From a checkpoint of a small CTC audio transcriber: arch jasper.
Rows from block 9 of a small CTC audio transcriber, named by matrix and row number. Rows with one number belong to one channel. Each number is 200 + 20 x the weight over its row's rms, rounded and kept within 0 to 999. All counts start at 0.
After each channel's rows are labels from the 100 clips, of 14976, where the channel reaches its highest value: "top examples" is what is common among them. Only what is clearly more common there than usual is listed. The data: short read English sentences (LibriTTS-R). In brackets: how many of the 100.
# convs0: first width-7 conv (model.blocks.9.convs.0.weight, 208x144x7, each kernel summed), inputs 0-143
# convs1: second width-7 conv (model.blocks.9.convs.1.weight, 208x208x7, transposed, each kernel summed), outputs 0-207

convs0.117,240,233,213,208,188,187,211,200,234,212,206,212,157,214,196,202,185,237,186,210,189,207,222,208,229,192,203,214,204,202,175,226,223,229,236,171,219,213,192,229,212,178,202,192,209,180,198,188,219,222,197,207,229,220,215,191,239,211,209,166,207,227,194,178,194,204,167,174,203,216,222,223,189,166,197,181,170,164,209,155,187,209,198,190,194,178,193,207,186,200,184,213,189,192,227,205,242,191,184,201,192,213,181,211,207,238,206,200,168,167,222,224,205,203,188,225,183,231,204,222,210,192,187,180,207,214,209,247,204,212,189,175,177,222,178,205,166,239,198,168,182,177,180,219
convs1.117,210,204,207,223,206,177,236,204,180,165,219,191,227,218,192,194,198,199,177,228,215,228,207,222,189,187,227,207,179,203,166,199,178,205,188,191,214,154,190,220,188,190,224,212,200,158,170,204,215,209,210,199,172,195,238,218,209,187,176,191,205,199,180,201,231,219,160,170,227,180,195,194,149,191,196,134,202,187,198,197,194,224,229,206,192,200,227,195,210,207,195,225,174,194,227,174,211,197,190,184,188,167,211,181,178,226,218,190,225,210,222,224,203,190,238,187,188,213,215,201,199,192,183,185,224,176,206,198,196,226,221,181,177,210,203,179,173,213,162,170,204,208,227,187,206,188,196,161,225,242,193,202,220,189,222,178,184,190,207,191,189,190,159,196,182,202,200,194,236,178,201,237,213,216,173,182,183,215,205,228,161,219,217,165,228,185,196,191,179,238,199,185,213,190,199,200,205,176,206,196,220,175,184,216,162,232,226,210
top examples: the word "me" (28)

convs0.47,178,230,177,194,160,204,202,191,163,158,225,215,224,212,189,186,183,198,192,199,222,180,179,192,197,176,196,211,210,182,209,186,178,176,195,191,196,159,230,207,218,203,228,181,212,197,173,181,220,177,234,206,191,205,216,208,223,194,193,169,206,221,216,200,208,206,200,217,183,213,195,173,228,188,172,189,199,209,184,164,215,188,164,194,181,201,226,182,236,229,204,158,216,196,190,191,174,193,220,186,190,186,168,179,185,208,220,177,199,208,197,259,200,181,205,221,256,227,169,176,212,202,191,204,184,205,220,172,201,227,235,203,186,201,213,186,178,216,221,209,232,187,228,187
convs1.47,238,232,216,220,192,200,197,171,206,218,187,196,193,215,203,190,168,218,210,194,217,214,193,189,201,217,191,226,195,204,200,176,210,159,196,203,219,217,174,199,217,184,213,207,231,231,206,198,244,189,224,179,233,207,213,171,203,211,207,203,228,201,194,187,195,208,202,219,169,178,201,207,206,207,229,170,208,187,199,211,182,208,204,236,207,217,207,195,251,193,188,192,212,211,212,225,201,198,168,204,203,181,227,212,211,181,205,174,172,188,206,197,205,225,206,234,175,187,205,188,187,219,231,202,225,210,222,185,240,178,220,191,201,201,208,255,171,189,234,186,187,232,213,168,201,206,204,190,242,175,190,239,201,198,188,181,219,211,214,213,167,224,205,229,177,184,176,227,196,195,159,171,219,210,199,189,179,216,207,204,218,185,223,242,239,199,229,195,248,171,234,181,206,169,226,223,190,184,246,199,172,224,218,206,214,191,210,228
top examples: the word "for" (37)

convs0.0,230,164,175,181,199,196,205,197,213,186,187,185,212,215,215,201,183,193,204,206,184,254,196,192,180,161,235,179,192,206,239,187,205,157,202,174,226,181,197,202,207,163,197,187,223,194,187,187,195,180,193,216,197,187,205,240,205,196,214,198,207,178,229,237,246,191,233,213,170,246,191,190,185,185,213,221,205,241,213,194,189,189,199,231,218,214,169,172,197,203,207,188,209,189,170,207,221,194,183,181,228,191,202,211,226,222,193,195,146,187,180,198,207,214,193,201,230,193,250,204,211,180,188,232,202,219,208,170,217,186,191,184,221,189,202,226,163,197,193,199,211,212,216,221
convs1.0,173,211,194,206,228,199,196,211,193,164,172,224,191,169,222,193,200,177,198,234,240,205,197,214,189,219,205,201,169,163,223,195,172,204,183,207,190,223,195,207,186,199,203,184,175,220,184,196,182,201,195,188,184,216,171,180,207,180,196,184,199,205,184,226,228,182,190,175,204,176,178,196,196,194,210,206,167,180,217,190,167,160,204,185,187,207,193,218,205,173,171,214,186,226,218,205,209,186,230,181,174,183,210,203,228,219,224,198,218,199,196,200,175,226,179,186,192,238,225,253,205,177,220,188,194,216,179,201,222,199,179,183,180,226,198,202,179,207,190,208,200,187,142,229,199,165,227,242,233,173,159,220,236,174,185,201,232,185,192,223,169,166,177,177,148,203,243,204,209,214,187,178,218,194,183,200,200,175,200,187,182,216,194,169,191,207,195,185,201,217,183,218,171,183,220,229,218,188,189,210,172,188,222,206,219,226,199,214
top examples: voice: female (83)

convs0.82,183,230,185,239,168,230,207,224,183,191,198,227,223,180,194,182,236,187,173,224,161,206,217,200,199,213,192,238,182,204,207,172,176,201,163,199,200,222,223,223,171,210,179,202,203,228,189,184,199,205,233,176,179,215,214,200,247,228,192,201,178,189,204,218,169,198,203,192,202,203,202,186,220,221,182,220,235,197,213,189,176,184,212,172,209,211,218,193,214,169,197,219,169,181,193,164,175,194,191,230,195,205,183,208,210,219,202,209,164,232,192,213,229,208,233,180,178,186,180,178,210,153,208,205,201,199,201,202,205,222,178,199,195,171,209,142,194,189,183,193,226,173,201,205
convs1.82,193,222,187,187,192,177,170,153,189,230,215,197,196,218,171,204,208,166,216,229,191,228,197,211,214,176,219,206,206,181,233,186,198,192,212,187,191,187,217,182,184,168,239,224,218,231,183,187,181,181,215,195,195,216,165,181,192,184,247,242,211,192,203,196,217,179,191,209,229,179,200,199,225,193,205,202,206,185,196,213,216,239,224,175,194,186,240,202,197,214,223,194,182,219,169,222,180,189,178,192,219,215,221,178,217,222,220,198,228,222,217,177,210,187,190,175,219,196,190,200,174,210,160,190,184,205,199,228,205,201,237,184,196,189,216,214,195,186,194,165,193,171,190,188,192,175,168,175,203,158,174,216,153,200,206,221,233,241,183,188,198,213,177,213,229,188,190,208,154,215,193,181,186,227,192,235,183,158,189,205,179,210,217,211,230,224,198,194,215,211,164,205,195,179,166,216,192,205,234,213,221,215,192,224,186,210,217,205
top examples: the word "me" (37)

convs0.173,176,225,188,216,193,217,203,210,195,224,191,187,231,179,215,192,169,163,201,191,198,225,211,199,229,172,231,210,172,189,201,178,207,176,200,230,182,164,226,214,181,219,200,216,193,208,191,225,209,161,202,246,225,197,218,177,195,219,156,198,206,231,213,209,205,210,195,206,188,206,200,190,180,208,208,202,211,229,205,178,210,217,181,167,212,232,196,172,184,194,194,171,178,204,212,193,209,196,211,192,165,205,204,217,193,201,213,167,192,227,207,163,208,226,208,214,220,208,194,223,222,204,195,229,172,157,202,244,209,196,212,158,176,180,205,215,233,156,201,181,198,232,207,244
convs1.173,201,227,250,194,216,209,215,187,205,211,167,187,228,174,234,223,228,244,229,182,217,207,184,202,189,200,188,207,200,169,211,181,193,185,200,208,176,209,196,211,216,199,221,189,184,204,226,236,187,171,191,210,204,206,195,194,194,207,191,196,201,176,179,180,211,167,237,234,144,194,180,220,208,250,207,187,218,167,224,196,211,187,182,184,211,220,182,236,218,191,162,208,171,205,209,208,187,162,203,176,237,206,186,193,211,190,189,190,183,193,199,193,206,187,229,226,206,207,173,196,168,192,196,149,216,192,226,201,178,223,194,213,197,202,213,202,187,215,167,203,214,203,207,207,191,201,168,258,199,185,192,232,187,189,221,202,194,173,182,218,253,160,181,198,170,207,207,191,165,179,204,201,196,218,241,215,187,201,172,181,193,191,189,171,214,218,192,171,192,154,219,207,200,185,189,181,205,196,190,197,189,159,209,211,192,182,180,207
top examples: voice: female (86)

convs0.109,198,235,196,217,164,226,214,189,213,201,188,212,207,207,199,189,179,203,219,192,175,212,210,207,184,167,198,182,199,172,161,215,204,216,186,225,163,235,202,200,180,212,217,177,201,186,192,231,217,186,173,197,222,226,219,184,185,231,178,223,191,210,213,204,161,185,223,183,194,210,169,214,220,198,210,170,198,192,212,225,208,192,187,181,184,222,211,212,198,230,199,181,178,162,207,229,196,221,176,233,195,171,204,176,195,233,182,238,164,180,206,221,204,189,220,212,194,167,165,227,163,195,213,206,235,184,195,194,178,171,206,213,166,186,176,197,168,212,241,205,217,201,209,231
convs1.109,214,179,166,220,220,201,185,182,193,221,179,201,235,166,170,206,198,210,186,239,188,208,171,202,233,203,188,178,167,200,158,202,216,212,227,214,214,213,193,225,217,180,199,141,235,198,224,184,187,212,185,222,201,207,263,177,179,175,197,215,200,199,209,158,194,206,194,215,172,211,226,194,205,178,157,222,215,183,205,210,217,224,221,181,193,211,189,195,179,193,176,225,179,192,183,183,180,197,200,170,218,188,186,207,191,197,192,161,194,205,213,181,223,197,169,207,201,169,164,208,203,200,191,197,191,212,191,199,232,238,191,186,276,216,183,202,196,215,201,233,198,211,190,186,202,206,189,231,195,165,194,212,209,211,165,204,210,214,208,174,202,227,220,213,159,168,219,216,180,229,201,198,204,189,206,197,170,171,187,215,207,224,209,224,180,174,187,203,197,197,169,182,186,177,191,177,212,212,214,206,230,216,178,178,197,203,226,203
top examples: the word "a" (30)

convs0.138,195,153,195,190,225,175,211,186,196,212,177,205,152,185,202,226,205,196,218,232,208,162,207,212,195,176,199,215,195,235,218,233,181,214,207,260,186,193,199,185,204,222,199,157,224,185,210,200,207,198,180,168,195,201,179,217,190,179,180,172,181,188,195,191,227,216,209,247,192,146,206,224,182,233,215,198,243,214,213,210,206,222,183,217,195,196,192,210,190,169,184,225,196,206,194,189,192,193,208,194,222,198,202,217,221,208,205,165,181,217,195,153,147,212,197,197,192,205,191,203,208,224,229,224,190,198,174,201,167,201,221,202,185,205,192,193,212,169,206,194,227,167,206,203
convs1.138,214,218,175,200,186,215,218,206,207,173,192,192,190,216,168,196,208,185,202,155,188,185,208,177,200,198,233,202,185,191,197,210,226,225,178,233,186,205,211,196,197,200,191,204,232,214,218,187,172,213,199,204,189,191,182,203,155,174,222,223,224,202,169,200,207,165,174,170,211,187,208,190,188,173,218,157,220,197,194,201,187,197,170,198,180,210,200,231,209,197,180,210,200,191,215,217,193,205,190,210,194,215,196,170,214,171,203,186,232,209,172,209,230,224,223,224,167,200,173,174,199,201,210,190,196,175,243,229,184,242,230,203,209,252,160,191,183,188,215,198,252,190,218,236,239,212,176,199,181,165,198,184,212,186,192,182,218,193,224,221,190,210,193,213,173,187,182,195,206,180,222,190,183,217,215,212,173,178,214,212,185,221,200,191,193,201,209,158,174,219,214,227,204,225,192,200,207,190,150,234,215,198,195,204,216,270,200,188
top examples: the word "yes" (38)

convs0.184,240,194,196,208,179,185,193,158,220,217,171,225,172,195,208,176,196,221,163,184,171,174,189,187,168,207,213,174,200,186,170,188,204,186,201,203,201,201,210,198,180,186,185,224,178,181,208,206,186,185,189,203,203,236,197,193,207,185,196,195,179,215,176,206,191,196,181,202,186,218,210,195,189,238,203,190,180,196,223,226,194,180,207,203,198,187,213,179,250,175,231,194,166,263,228,199,171,171,211,157,209,224,168,200,181,180,214,201,177,172,168,224,200,206,231,181,207,160,208,201,178,200,206,168,194,202,218,155,192,202,202,232,216,174,221,175,186,227,204,199,207,187,218,196
convs1.184,222,205,195,189,220,202,199,234,196,202,192,165,226,178,201,206,205,181,207,187,157,191,208,218,178,197,235,187,190,234,192,203,202,223,203,256,213,184,191,221,228,191,222,193,200,208,172,185,213,217,216,187,238,185,180,205,180,185,204,189,201,191,188,164,244,233,186,204,217,189,240,158,246,184,158,183,187,224,224,200,199,200,222,218,199,215,200,197,201,213,207,208,218,205,218,183,216,195,230,223,206,183,164,196,217,190,195,197,234,176,226,190,189,236,211,227,213,212,187,218,217,179,206,226,217,213,189,184,185,195,208,222,172,188,192,194,159,170,230,182,186,204,208,180,217,172,218,179,215,196,205,180,211,234,179,262,219,191,208,195,217,199,213,211,185,202,222,194,164,197,201,187,237,216,180,235,189,246,209,190,179,198,229,202,189,197,209,196,203,243,221,198,192,193,209,242,204,208,223,239,234,195,202,197,180,205,219,204
top examples: the word "a" (30); the word "was" (27)

convs0.101,212,176,160,221,196,176,174,188,201,205,201,197,186,193,210,245,186,210,216,174,202,207,202,175,220,128,190,219,171,199,177,213,209,193,176,203,196,217,187,166,196,207,196,197,183,212,218,235,204,228,211,208,209,203,127,168,178,185,191,215,207,191,210,193,215,186,196,229,195,197,191,196,174,191,206,210,195,241,183,199,218,193,211,194,187,218,183,213,187,214,188,210,200,194,199,215,160,182,170,177,187,221,176,196,200,231,167,172,181,167,199,204,216,204,173,181,248,199,227,194,207,212,184,226,190,170,195,198,244,217,188,200,176,211,228,230,197,198,200,170,198,217,202,192
convs1.101,186,196,198,191,196,221,209,220,209,198,151,193,163,178,222,164,204,211,191,221,181,200,220,215,205,222,212,183,185,197,191,209,194,190,196,217,249,173,232,232,212,241,212,183,169,200,205,205,215,193,195,209,206,195,203,209,184,210,233,207,189,193,158,202,195,212,196,215,206,181,178,172,196,177,190,155,201,204,211,215,194,200,199,177,168,189,195,186,210,177,183,220,178,197,203,220,194,192,238,199,216,199,213,206,222,198,169,199,204,220,189,210,209,184,199,228,197,185,243,141,221,193,215,114,202,190,186,178,157,204,221,163,180,192,182,213,212,195,189,218,203,194,205,196,173,209,181,194,160,169,186,173,233,175,188,216,173,196,214,201,178,195,212,211,171,200,180,220,166,186,205,195,200,181,183,208,206,149,197,171,210,216,202,214,180,203,218,152,223,207,183,225,163,176,202,191,193,217,192,226,177,198,226,202,192,212,185,183
top examples: the word "yes" (73)