{
  "model": "CTC audio transcriber",
  "train_examples": 26041,
  "tokenizer": "char",
  "activation": "gelu",
  "depths": [3, 6, 6],
  "init": "xavier_uniform",
  "residual_init": "none",
  "adamw_lr_other_params": 0.0013,
  "final_lr_fraction": 0.01,
  "weight_decay": 0.0
}
Rows from block 11, named by matrix and row number. Rows with one number belong to one channel. Each number is 500 + 25 x the weight over its row's rms, rounded and kept within 0 to 999. All counts start at 0. Numbers have three digits each. After the name is the row's rms in percent of the matrix's.
# convs0: first width-7 conv (model.blocks.11.convs.0.weight, 208x208x7), inputs 135-149, a 7 kernel for each
# convs1: second width-7 conv (model.blocks.11.convs.1.weight, 208x208x7, transposed), outputs 135-149, a 7 kernel for each
convs0.97 103:456492461494525507482558551498472471473496512496515507498467488504488478495488482528508465449450465504447501502507520498510488487470511522530507497558530452473474452498495483518454442511479525493498526507495472476467495533484518510522481470505487484473518501468479481469485537490475504515456510527492525501474466483
convs0.98 085:488486481479516498477462478522493474482492470444497484502563526474487522488457495508456515505514510495504491470521508456491517511499485503458484500465523485529496496496508495509506490482491503460487492477491500474477514548475510536511481513498520524557491509515485513532474503502480522549508518501475483483488549524
convs0.99 097:486500516477483507519506486483479502452511515512508507469480489552543506506471462496539543524514499491481491504497490504479504493534514501485478516512508536511492499465528499542516495496516525501502485497493531482442497468463511493477495511528506510510555507453483496520516515509495500509481478464486530534510468487
convs0.100 098:537485506471517444456504492466483528519488504507523530508466539521465496517500520520525504547468482515476486500522522529550464513488499454468453539490538509496478513483488497536524487519507512466535486466483508508475505488542506533467456472472487481513493522540457495514515481494462467509559517489495493488451471529
convs0.101 087:527469503494511564519486468489494503481490537521495524492541511538500539541532518541495536505511527501486482481504521529506510454483447474521477502511509518485495500507499490496463521543490497507503540495468493486534496486462510467516542491471469520515519519546482501474486526500498546509517492483444481460539538535
convs0.102 110:501519492523504502538525493478484503494530513480535545478521508473525537491476476472522484497525505458517507505504462499502469492491520482510491506502478471499525471471522483497512492478531524490496495490475530475520495502505453513477464517463486518490546499476524464500474498484476498505463497464561477518471475515
convs0.103 106:500510511510510482481497449509542554475453524533468511525502485508473521552488495500490530525476504515501538488491495512512519508504502484501483483450488547502529509512497449493489472513514515499489501486487479453506543510510513478521548502529539539544477501543554502480485497494559529491498497500471444490481526515
convs0.104 108:537457491497492466481505496534534449440521510473493511477492497508500509500531448431500489537487483475481469531500531515527504495443477487536504500459525510496503486534483489484495448520511510489524479514488498483480492510492509497494498490479502506475446492504505516502525501516509503500467466452499528481545477502
convs0.105 095:499507559509505495490473514490464497530530514530493456558522490520518517475508519505523518496540510496468481484478491482534513506532512519497496495504509475468529491494450467507506518501517471464513490468499520494512486538489464515519539502494484512509476461474485507494482528414493519485511478528485529488511495497
convs0.106 106:504516486516481488491455493491530496494464493471480519506536522520498527471515503457443490521503510513505496497480475513486481496495453495538535531502470458519454529486489450490522511492538500490539442520545480496488527518519500513505450462500470493511486477467569512531512472456510475523489493526503459487495487491
convs0.107 084:496517524479470540526477509486517485489477494491467483474505513470516510519475494514523449463497476500495516499520541509509527504520517509543520464494472488477457484491521555511497473471522458515508528465487508488470510470463460472519526459510502462547569517517519484503467532537483503491502505513499515494504577526
convs0.108 103:485534492424489481496515525546527492483459495501507480452506506506499492548494489457525458528490485548553517477450505482504488468493514502490506508487497534515499525472488484502486507499520524494455552490499510490464495528515510521488512536474505506500471511522513516480457506514512553475508504470481515494495488523
convs0.109 133:515495528499524508522480500502488470536521508462479490516491468517514486483470495530496478511535555486519524508493518488507501505540482474487511490514476492482509479487475518482491497524476538493451553448442504501544495477514491473479504516478468495486523504494462496494519494459474523495471505475484520516486532522
convs0.110 137:504519460488496502516489512525482491505502516518472507514478530489509479518523493509505475514417547490487471468503492477478497510522509483529470478514505516484503465515483470460487497507501443521475559454475506477485523473523475491448472524509513513505490519497513510506463527457472534489488510499495459503472539470
convs0.111 093:505508494467507475473482466487522515513570500489502477540517515537531460553539497486504530519501479511490496468489541482518494534434539468490501481529490475522493484516546495553538508529485485473514470487503501539536534497507484470504495502464501505504485483483526441471533502450508549513520531520478536478491483476
convs0.112 091:458529469494463486487511522490491503502550514473489536506511461504506505492491516487474503457494540511474519516491498510474530460491507518485501492489452517496538506505509514496475462497514529497515494563546505552563525541466439499518519499525544497522555475487503487508462477473479502486543507567530511508499503566
convs0.113 113:471488518501497514494483504489456475527486487526472495511511513549533492503490441452541531503495492519532486494506478482526504469458509506496516516507527512484510487470511487506524521520487450470480475479476474506497513483474513512489506507518508487543462478509494507486482539485505501512543528510527522514426462544
convs0.114 092:479471494464491505477460478521526476466560511474497470488494498507453489489512460540552463486485480511508530514533514502494492502504528486460489486572502493489497502502478500476515483503526485491452525520506488451492518551506481515492515493521519483506482439531512502490498516507496498508510479515515509514499474425
convs0.115 104:503477507484473541520537525525517511544504531530513452503500460478484477488470515536497536488503449502497490536491516514525522500496530518533509490503452463488514478474494493471507472469527465497464444498512495496526505494480477482531505541532430461467498488514506496540501520554480505482503485527512489536494456521
convs0.116 094:494530467483496493521504503511564486479485473511512485497483489486475461495497552523478487492523474486477468457472460516500515483507515473471530507511562495505537519498452453459486472450506468490492508508492499483488514483488498490496481474521507508468467467469567478487462482521467510490538481492512531462485488497
convs0.117 113:493514532534465489532500476465498534527482488504478503491514497471491500490523525534486511511495501481472498543508512534518533514521499480536458459439499466477513465515471465517526506488468420442510478466509524466471500484471522499474501535530552549521464470467529441517509501476424496473543490537530455484461529541
convs0.118 094:471522425445523497533534511505500494498471526509504488445474473505504535526513471461478476504483517511482533505482501490476490453474511485499491548469483498461449468511505524519514510483502497488519538522470512482477495435485512540490484541515488505476515578513528480490455461495485497540483503488519481493519505457
convs0.119 093:535439501497509498518497476481473509522493487508520486485509528513513533518495485465506510485502526514489427444512469514520523500517502485469479516494514515521518528485494506506511475465536522474510492464447520484491468529490520506527543508547504547476473473506512493526491494474445477500532505505560510442472469495
convs0.120 104:496530487488524556494483472536491492507465502490488513501463449488512492479471481453472530496528479478503504472500513505495507479523489501492458516461539553534532520468507504509451505510533512461488467466458496505494472496506487487466502489483481539507484496490465527498476477489488484527450452493520484448507502526
convs0.121 093:509457499483529512541474519499474449489552501500472521517526502483536511472462516533450527469433503491468538512488504502523530532510518473471493555533479471534518497511480481463483472493501546432484514498472480478518520496490496507547466510498549494526456509462493446532492512531481480525436503531573538473503540469
convs0.122 085:472439452513492483467491504455487487450512492489467481475502490504484501463514473493465470490484529511504484485487502467519492461438476461514546535463492544486510512469504482540510528511472479474500474511528515517552475506546494511530499489500536527519469502518527517466479514508493521474510504529464506518537520504
convs0.123 101:484499483492498539479509531466488469521527499508482496515520478506503492488506484461466499551521493537518490495510497506528512500522517515494475517477488512446543511548472509517505495515480528506495564482483449476464503551513498530508518525527512497470533520462531521463487497513535523513524477511519518500528513496
convs0.124 117:482502481483549496528490490539498508481456507465499500458508509483504485486513482512446474489495531516518497458477529516544529489487490458503485518483513491506476494535486500482526509500475504490487497515500499476490474479530482477478493515496468490502535492491494505522488464469537470521483490489484516490488512506
convs0.125 094:478492479510514520504530534505525521485480523511496509507514529499545533501468457545459513506481548485504532521503495502508505537468466479456505536521471512465520548537528490490534507533516522482481500477516479476513513491494445431496497521522524491435499508467531556460450497487496466526516478438511547552501534459
convs0.126 097:525494482513514512481510514561493441440483513502494518487535535545534467486505465463462531482564480454504499492493500487533487449473467497520494511458563517487540510507501484512493497504514522507542460513514516473473486487534485482476473495507485511520548498490482475522525531464495523505509488505490474526518445511
convs1.97 104:488513501510501514512504502478519514432479501534493500490468492480529511559513495492485502495500512509510519473486479544497522498461449500496480488518493545524554499525499516504529465475501508491519456527480535480491501500512501522525504500487519465433471530522529555527490505527496504503535499460487520529492505497
convs1.98 089:493563552546524486440501483516497472529484512512527476516551567529486511526501488460481509489497517560537485467485495557562500535513527504509499484501503477485523547520497538503502513466485465481492494500488512488556487493513496554537499477498506498402567500488526534445483468484495499454487493515520524519520490551
convs1.99 098:497508495527507485505477496502542541525507512501509493516514490519522497501540491426504470494499508534505486519506538507502459512496475513466477536520516515475497506496528451517493531498507486494508483511505530509487504518491531460533479510498509533494528522515508550513504491533514506468480493540513495511471490514
convs1.100 101:497484468493497500505485518469534545544513478500475469493485518488489529477463469514511479496517490498447490441483506510502508485504514534480483493510526536508459485431503460476463505475526516480522499492490507554507482514460503484479509536548541505501500486523499481501494499474471504471472516479499480516561535495
convs1.101 093:506478488479531523524506478474480540506474498517488469520468521511469523499509525501522501511554477452505537480481498497475536478520539507474503533461467494523497462513509488526500492545571509491508461480494450510471520555539550511517496526504511505540514494446503480454481492495482511532515491487492516522419530515
convs1.102 111:516523503492492501473523488499430582495478527533517465460468510480497535490510516472512512488501499460467548465509548482504478471510489504490511499520543458487450518505489453504474528455508521453522498497553506502529544509533454495524447514472471490497479501551498476491455504484513499567514516497487497492498491472
convs1.103 109:503502456487525499501489506504477498486506465487504493497481505479501525513488491470518494517464498457490508513495493493457516510513486471458517507504516507509547520502481498467491511487524522493503496505485485459513515492494521512486506487490543513490515542514506452503492494496545504493497531539513527501486463520
convs1.104 105:539534519516483503466549513495516506551433516536496528555481490563534512496537506521472529497486500498475501498486447482535477482498480486491499439515510527481507512507511478479510485541526530501491494436496490479516504514458499485450461511537505499493481532499456453514500485478499513479540466477514499531485505504
convs1.105 098:490485520496508477472496501497521494511487503500506516510511495492459495469479532490537548542548520503483517482508464490482535511512516474527526496503525473511490466519490555488533477505503483448447516448487506518512497481524494491518482500482504474446527510535507497501473477539491498491504471504554505511508481516
convs1.106 106:499517506499523474507502547514461495504545510509531463489486502502496521521487490474459494565489472513538520522496472477479549494473541535493543512480462529462527506516513477536469509499511523469426523533513531493493512475474507488452469513502533482477435475537451497536525499503466480487533536488504452482518478475
convs1.107 088:486489534518456495510505502500501511490500473485516523550522550515532532485515528524524526462470538505504477499500514553540519475494475528504534491489496560533527523464454504520515476514536485478548488526518532510483501529546515540488521516527517509492501492487497488485483511532497526461488485454463513536529516482
convs1.108 102:476503470538502538569528487490503469485473498444531523472505547464474473476489499459496514554496466510502487502473529502528533467483491503519477493495518512488502467524498525520520514504510510499504514497534560509479471501516467499515511512540483431437468488480470505530527507527538523462473484493519508488446516503
convs1.109 135:519542453504509506505474491547447526516519514494474483548495509520490497486485489509498518444528487543494547484482478506491514509480502498487485487537525441513491508485501515464512501490495529413530505532467511522502487536489490504515505513504479485523536478470534502498482527506487515490498510523502531493497497511
convs1.110 130:493473487465507470502528517505462537485474508485489508500506508501504449499499510511488495489513491502543510466515503553503486505524499515497494512499490467527506497476496510502502500503486525433520491496471488533468488482486502494535495523468488513509522482468487508518480498503492504479462496499484497452531485522
convs1.111 095:487525499466505516472478527484539495496481524506488559487476504476495482453531502493509501514484494499479531519498479524489498494503492488475529526498543484479492500482477500516501499497500512461475540515505470512497524492497500463457520509497535516490531540518495529511532503478498539530522498493457526538486524458
convs1.112 094:511521500463489530498485437536517528477561526474512460477495542509533493450501489496519514515504536540506492507497504491514509504521536495480500525483497451452485505502493516520534516510526475487473536479494505517458524461476476507447511527481492529489474491525485503522503502503513453492502526495498511502491498508
convs1.113 099:465460502501483524497500484489510504535462520486508510530464547498537478490545524455473509501485494521506507471513497473508511440496494474495474529519559471515499517517501497472499462534530488475518478524476530523469471499495529461484536540558507487477527497483538519511481517504529489470500469465546527493512503539
convs1.114 101:477467482488489489505489511489525496489511500473491465447493499497478488490540509514489471520489485502480513512496510500526490505517507484462500515490497524515531482459473480507508527524516485483463440473513559513469506478481451515512530520518523508505505510483458466478530501488520525508511492524516515489489490473
convs1.115 100:501504528491480516526480483554493539503480482490507515461485485494525566527546520512453514521497468491522505439531499535491466484468525490509495507472474473472517547541463525482472477496518507485592519497491501471502449523505522524577484483446485493468480495539505531496502461505495521486464464502549514491536499533
convs1.116 091:523522551534537470501543501481488512470484515525524517484507491473465500527482525512479512483496525501504542493509509530523572544499487519527499470464500477497470473521493491473493489505465516440446528483517552533518506514499543488542570500516511492539494545526446508488481556500521513536481478491505468496468536480
convs1.117 101:502470480472469468508501513496500505497489497507505498514484539464484490507476484512497522538514514467471506500497477495542511490483495480489518507513560517528545475533491504467555456551508490475517481459524509503483471449514505540447490465491516487559470495532512483554507496461470449584527470488480463490513535527
convs1.118 097:481492473525506500505560476489491515512476482482495464538506553497499510496504502503510496479486472514511532534558540491477488516534504458514509472489541520462494483543491529485515541493505488533416484510494496475556488470496533546553490534449473488471589578482490477479526567507520480461547508494491509506530484480
convs1.119 096:501537486505487544553476493510493503480539498481491470476487510504492511488513535511533462489559522519513491534544521463538527473508538551518478557455492515506465457482464490501495530475520473532523501495461524488489509513500489485575446464513507488471475477495501505474445499500482506494533476572541466522556539537
convs1.120 100:453491510492462461495480500501552487450503501499466494511495487519511488478532511512525524499495491486515541501512499538544480519526525534510474472490464486538490446501482530500489533475519502491481531527485457471487477493506500525514499495482514464510539517439485510508500536511506485489514504498448469492509525438
convs1.121 094:450520497553490555480484527562510536450554492492522504523486502503493499504525474470506504514535480500517468526528477502488458477503489510479525486520522484475543534473503481509494490510509535550468499512520499475528525550530489508499537477501477500494531548542469518507539492533491500501487532511491544534519504488
convs1.122 091:538520489494532523489511507541507489468505505506499473479478511483496500479483522515527515522497495508532549513496567517511538467472542499519497512514497527515459503495471505519514458552500515529479535505517521511517489483461476494491446491522508527500487521473504491515552474529534464504497485529555517492491533530
convs1.123 102:517497481523533498507498471534483528489537507480487500509473482505517463466468459511476527514497492509492512486527520505496509489474492497524547500461501503573502511496509449495494447494491487506517514469541484516511546514501506499477485502503469485468496472506502498545500497494527464481498466504500484525490483445
convs1.124 113:466486463516509493471534502477497452495468527464524482487511476491536504518517465527493472490527460510504525448493511510520480469506517535514522523501539515494464530508477499505505502513507547454442538458488463501476522490498467489485490490489545499519516447485490492485462502520511524439517503442525531504469482535
convs1.125 097:471521486491520511506515524504497514464518533531529495524501460479520546536440520521515541525521495497515506467481493549549467515503504492475518488530467526543496537522492501466474524468483490507477508511477495509542450503491480475538458498455480480524507516484542526492547531441474539472522516510462518483467518545
convs1.126 097:513509480501495487458458495524495460492493520537512477475536507500517506492503499489487486519479518491525503525513553500493505501524488461442503514505508452513513511526473519504517503495479495481498523514514474522496522496499501491524510503487483503538403467547523527484495518485478484495557530512509504479547478504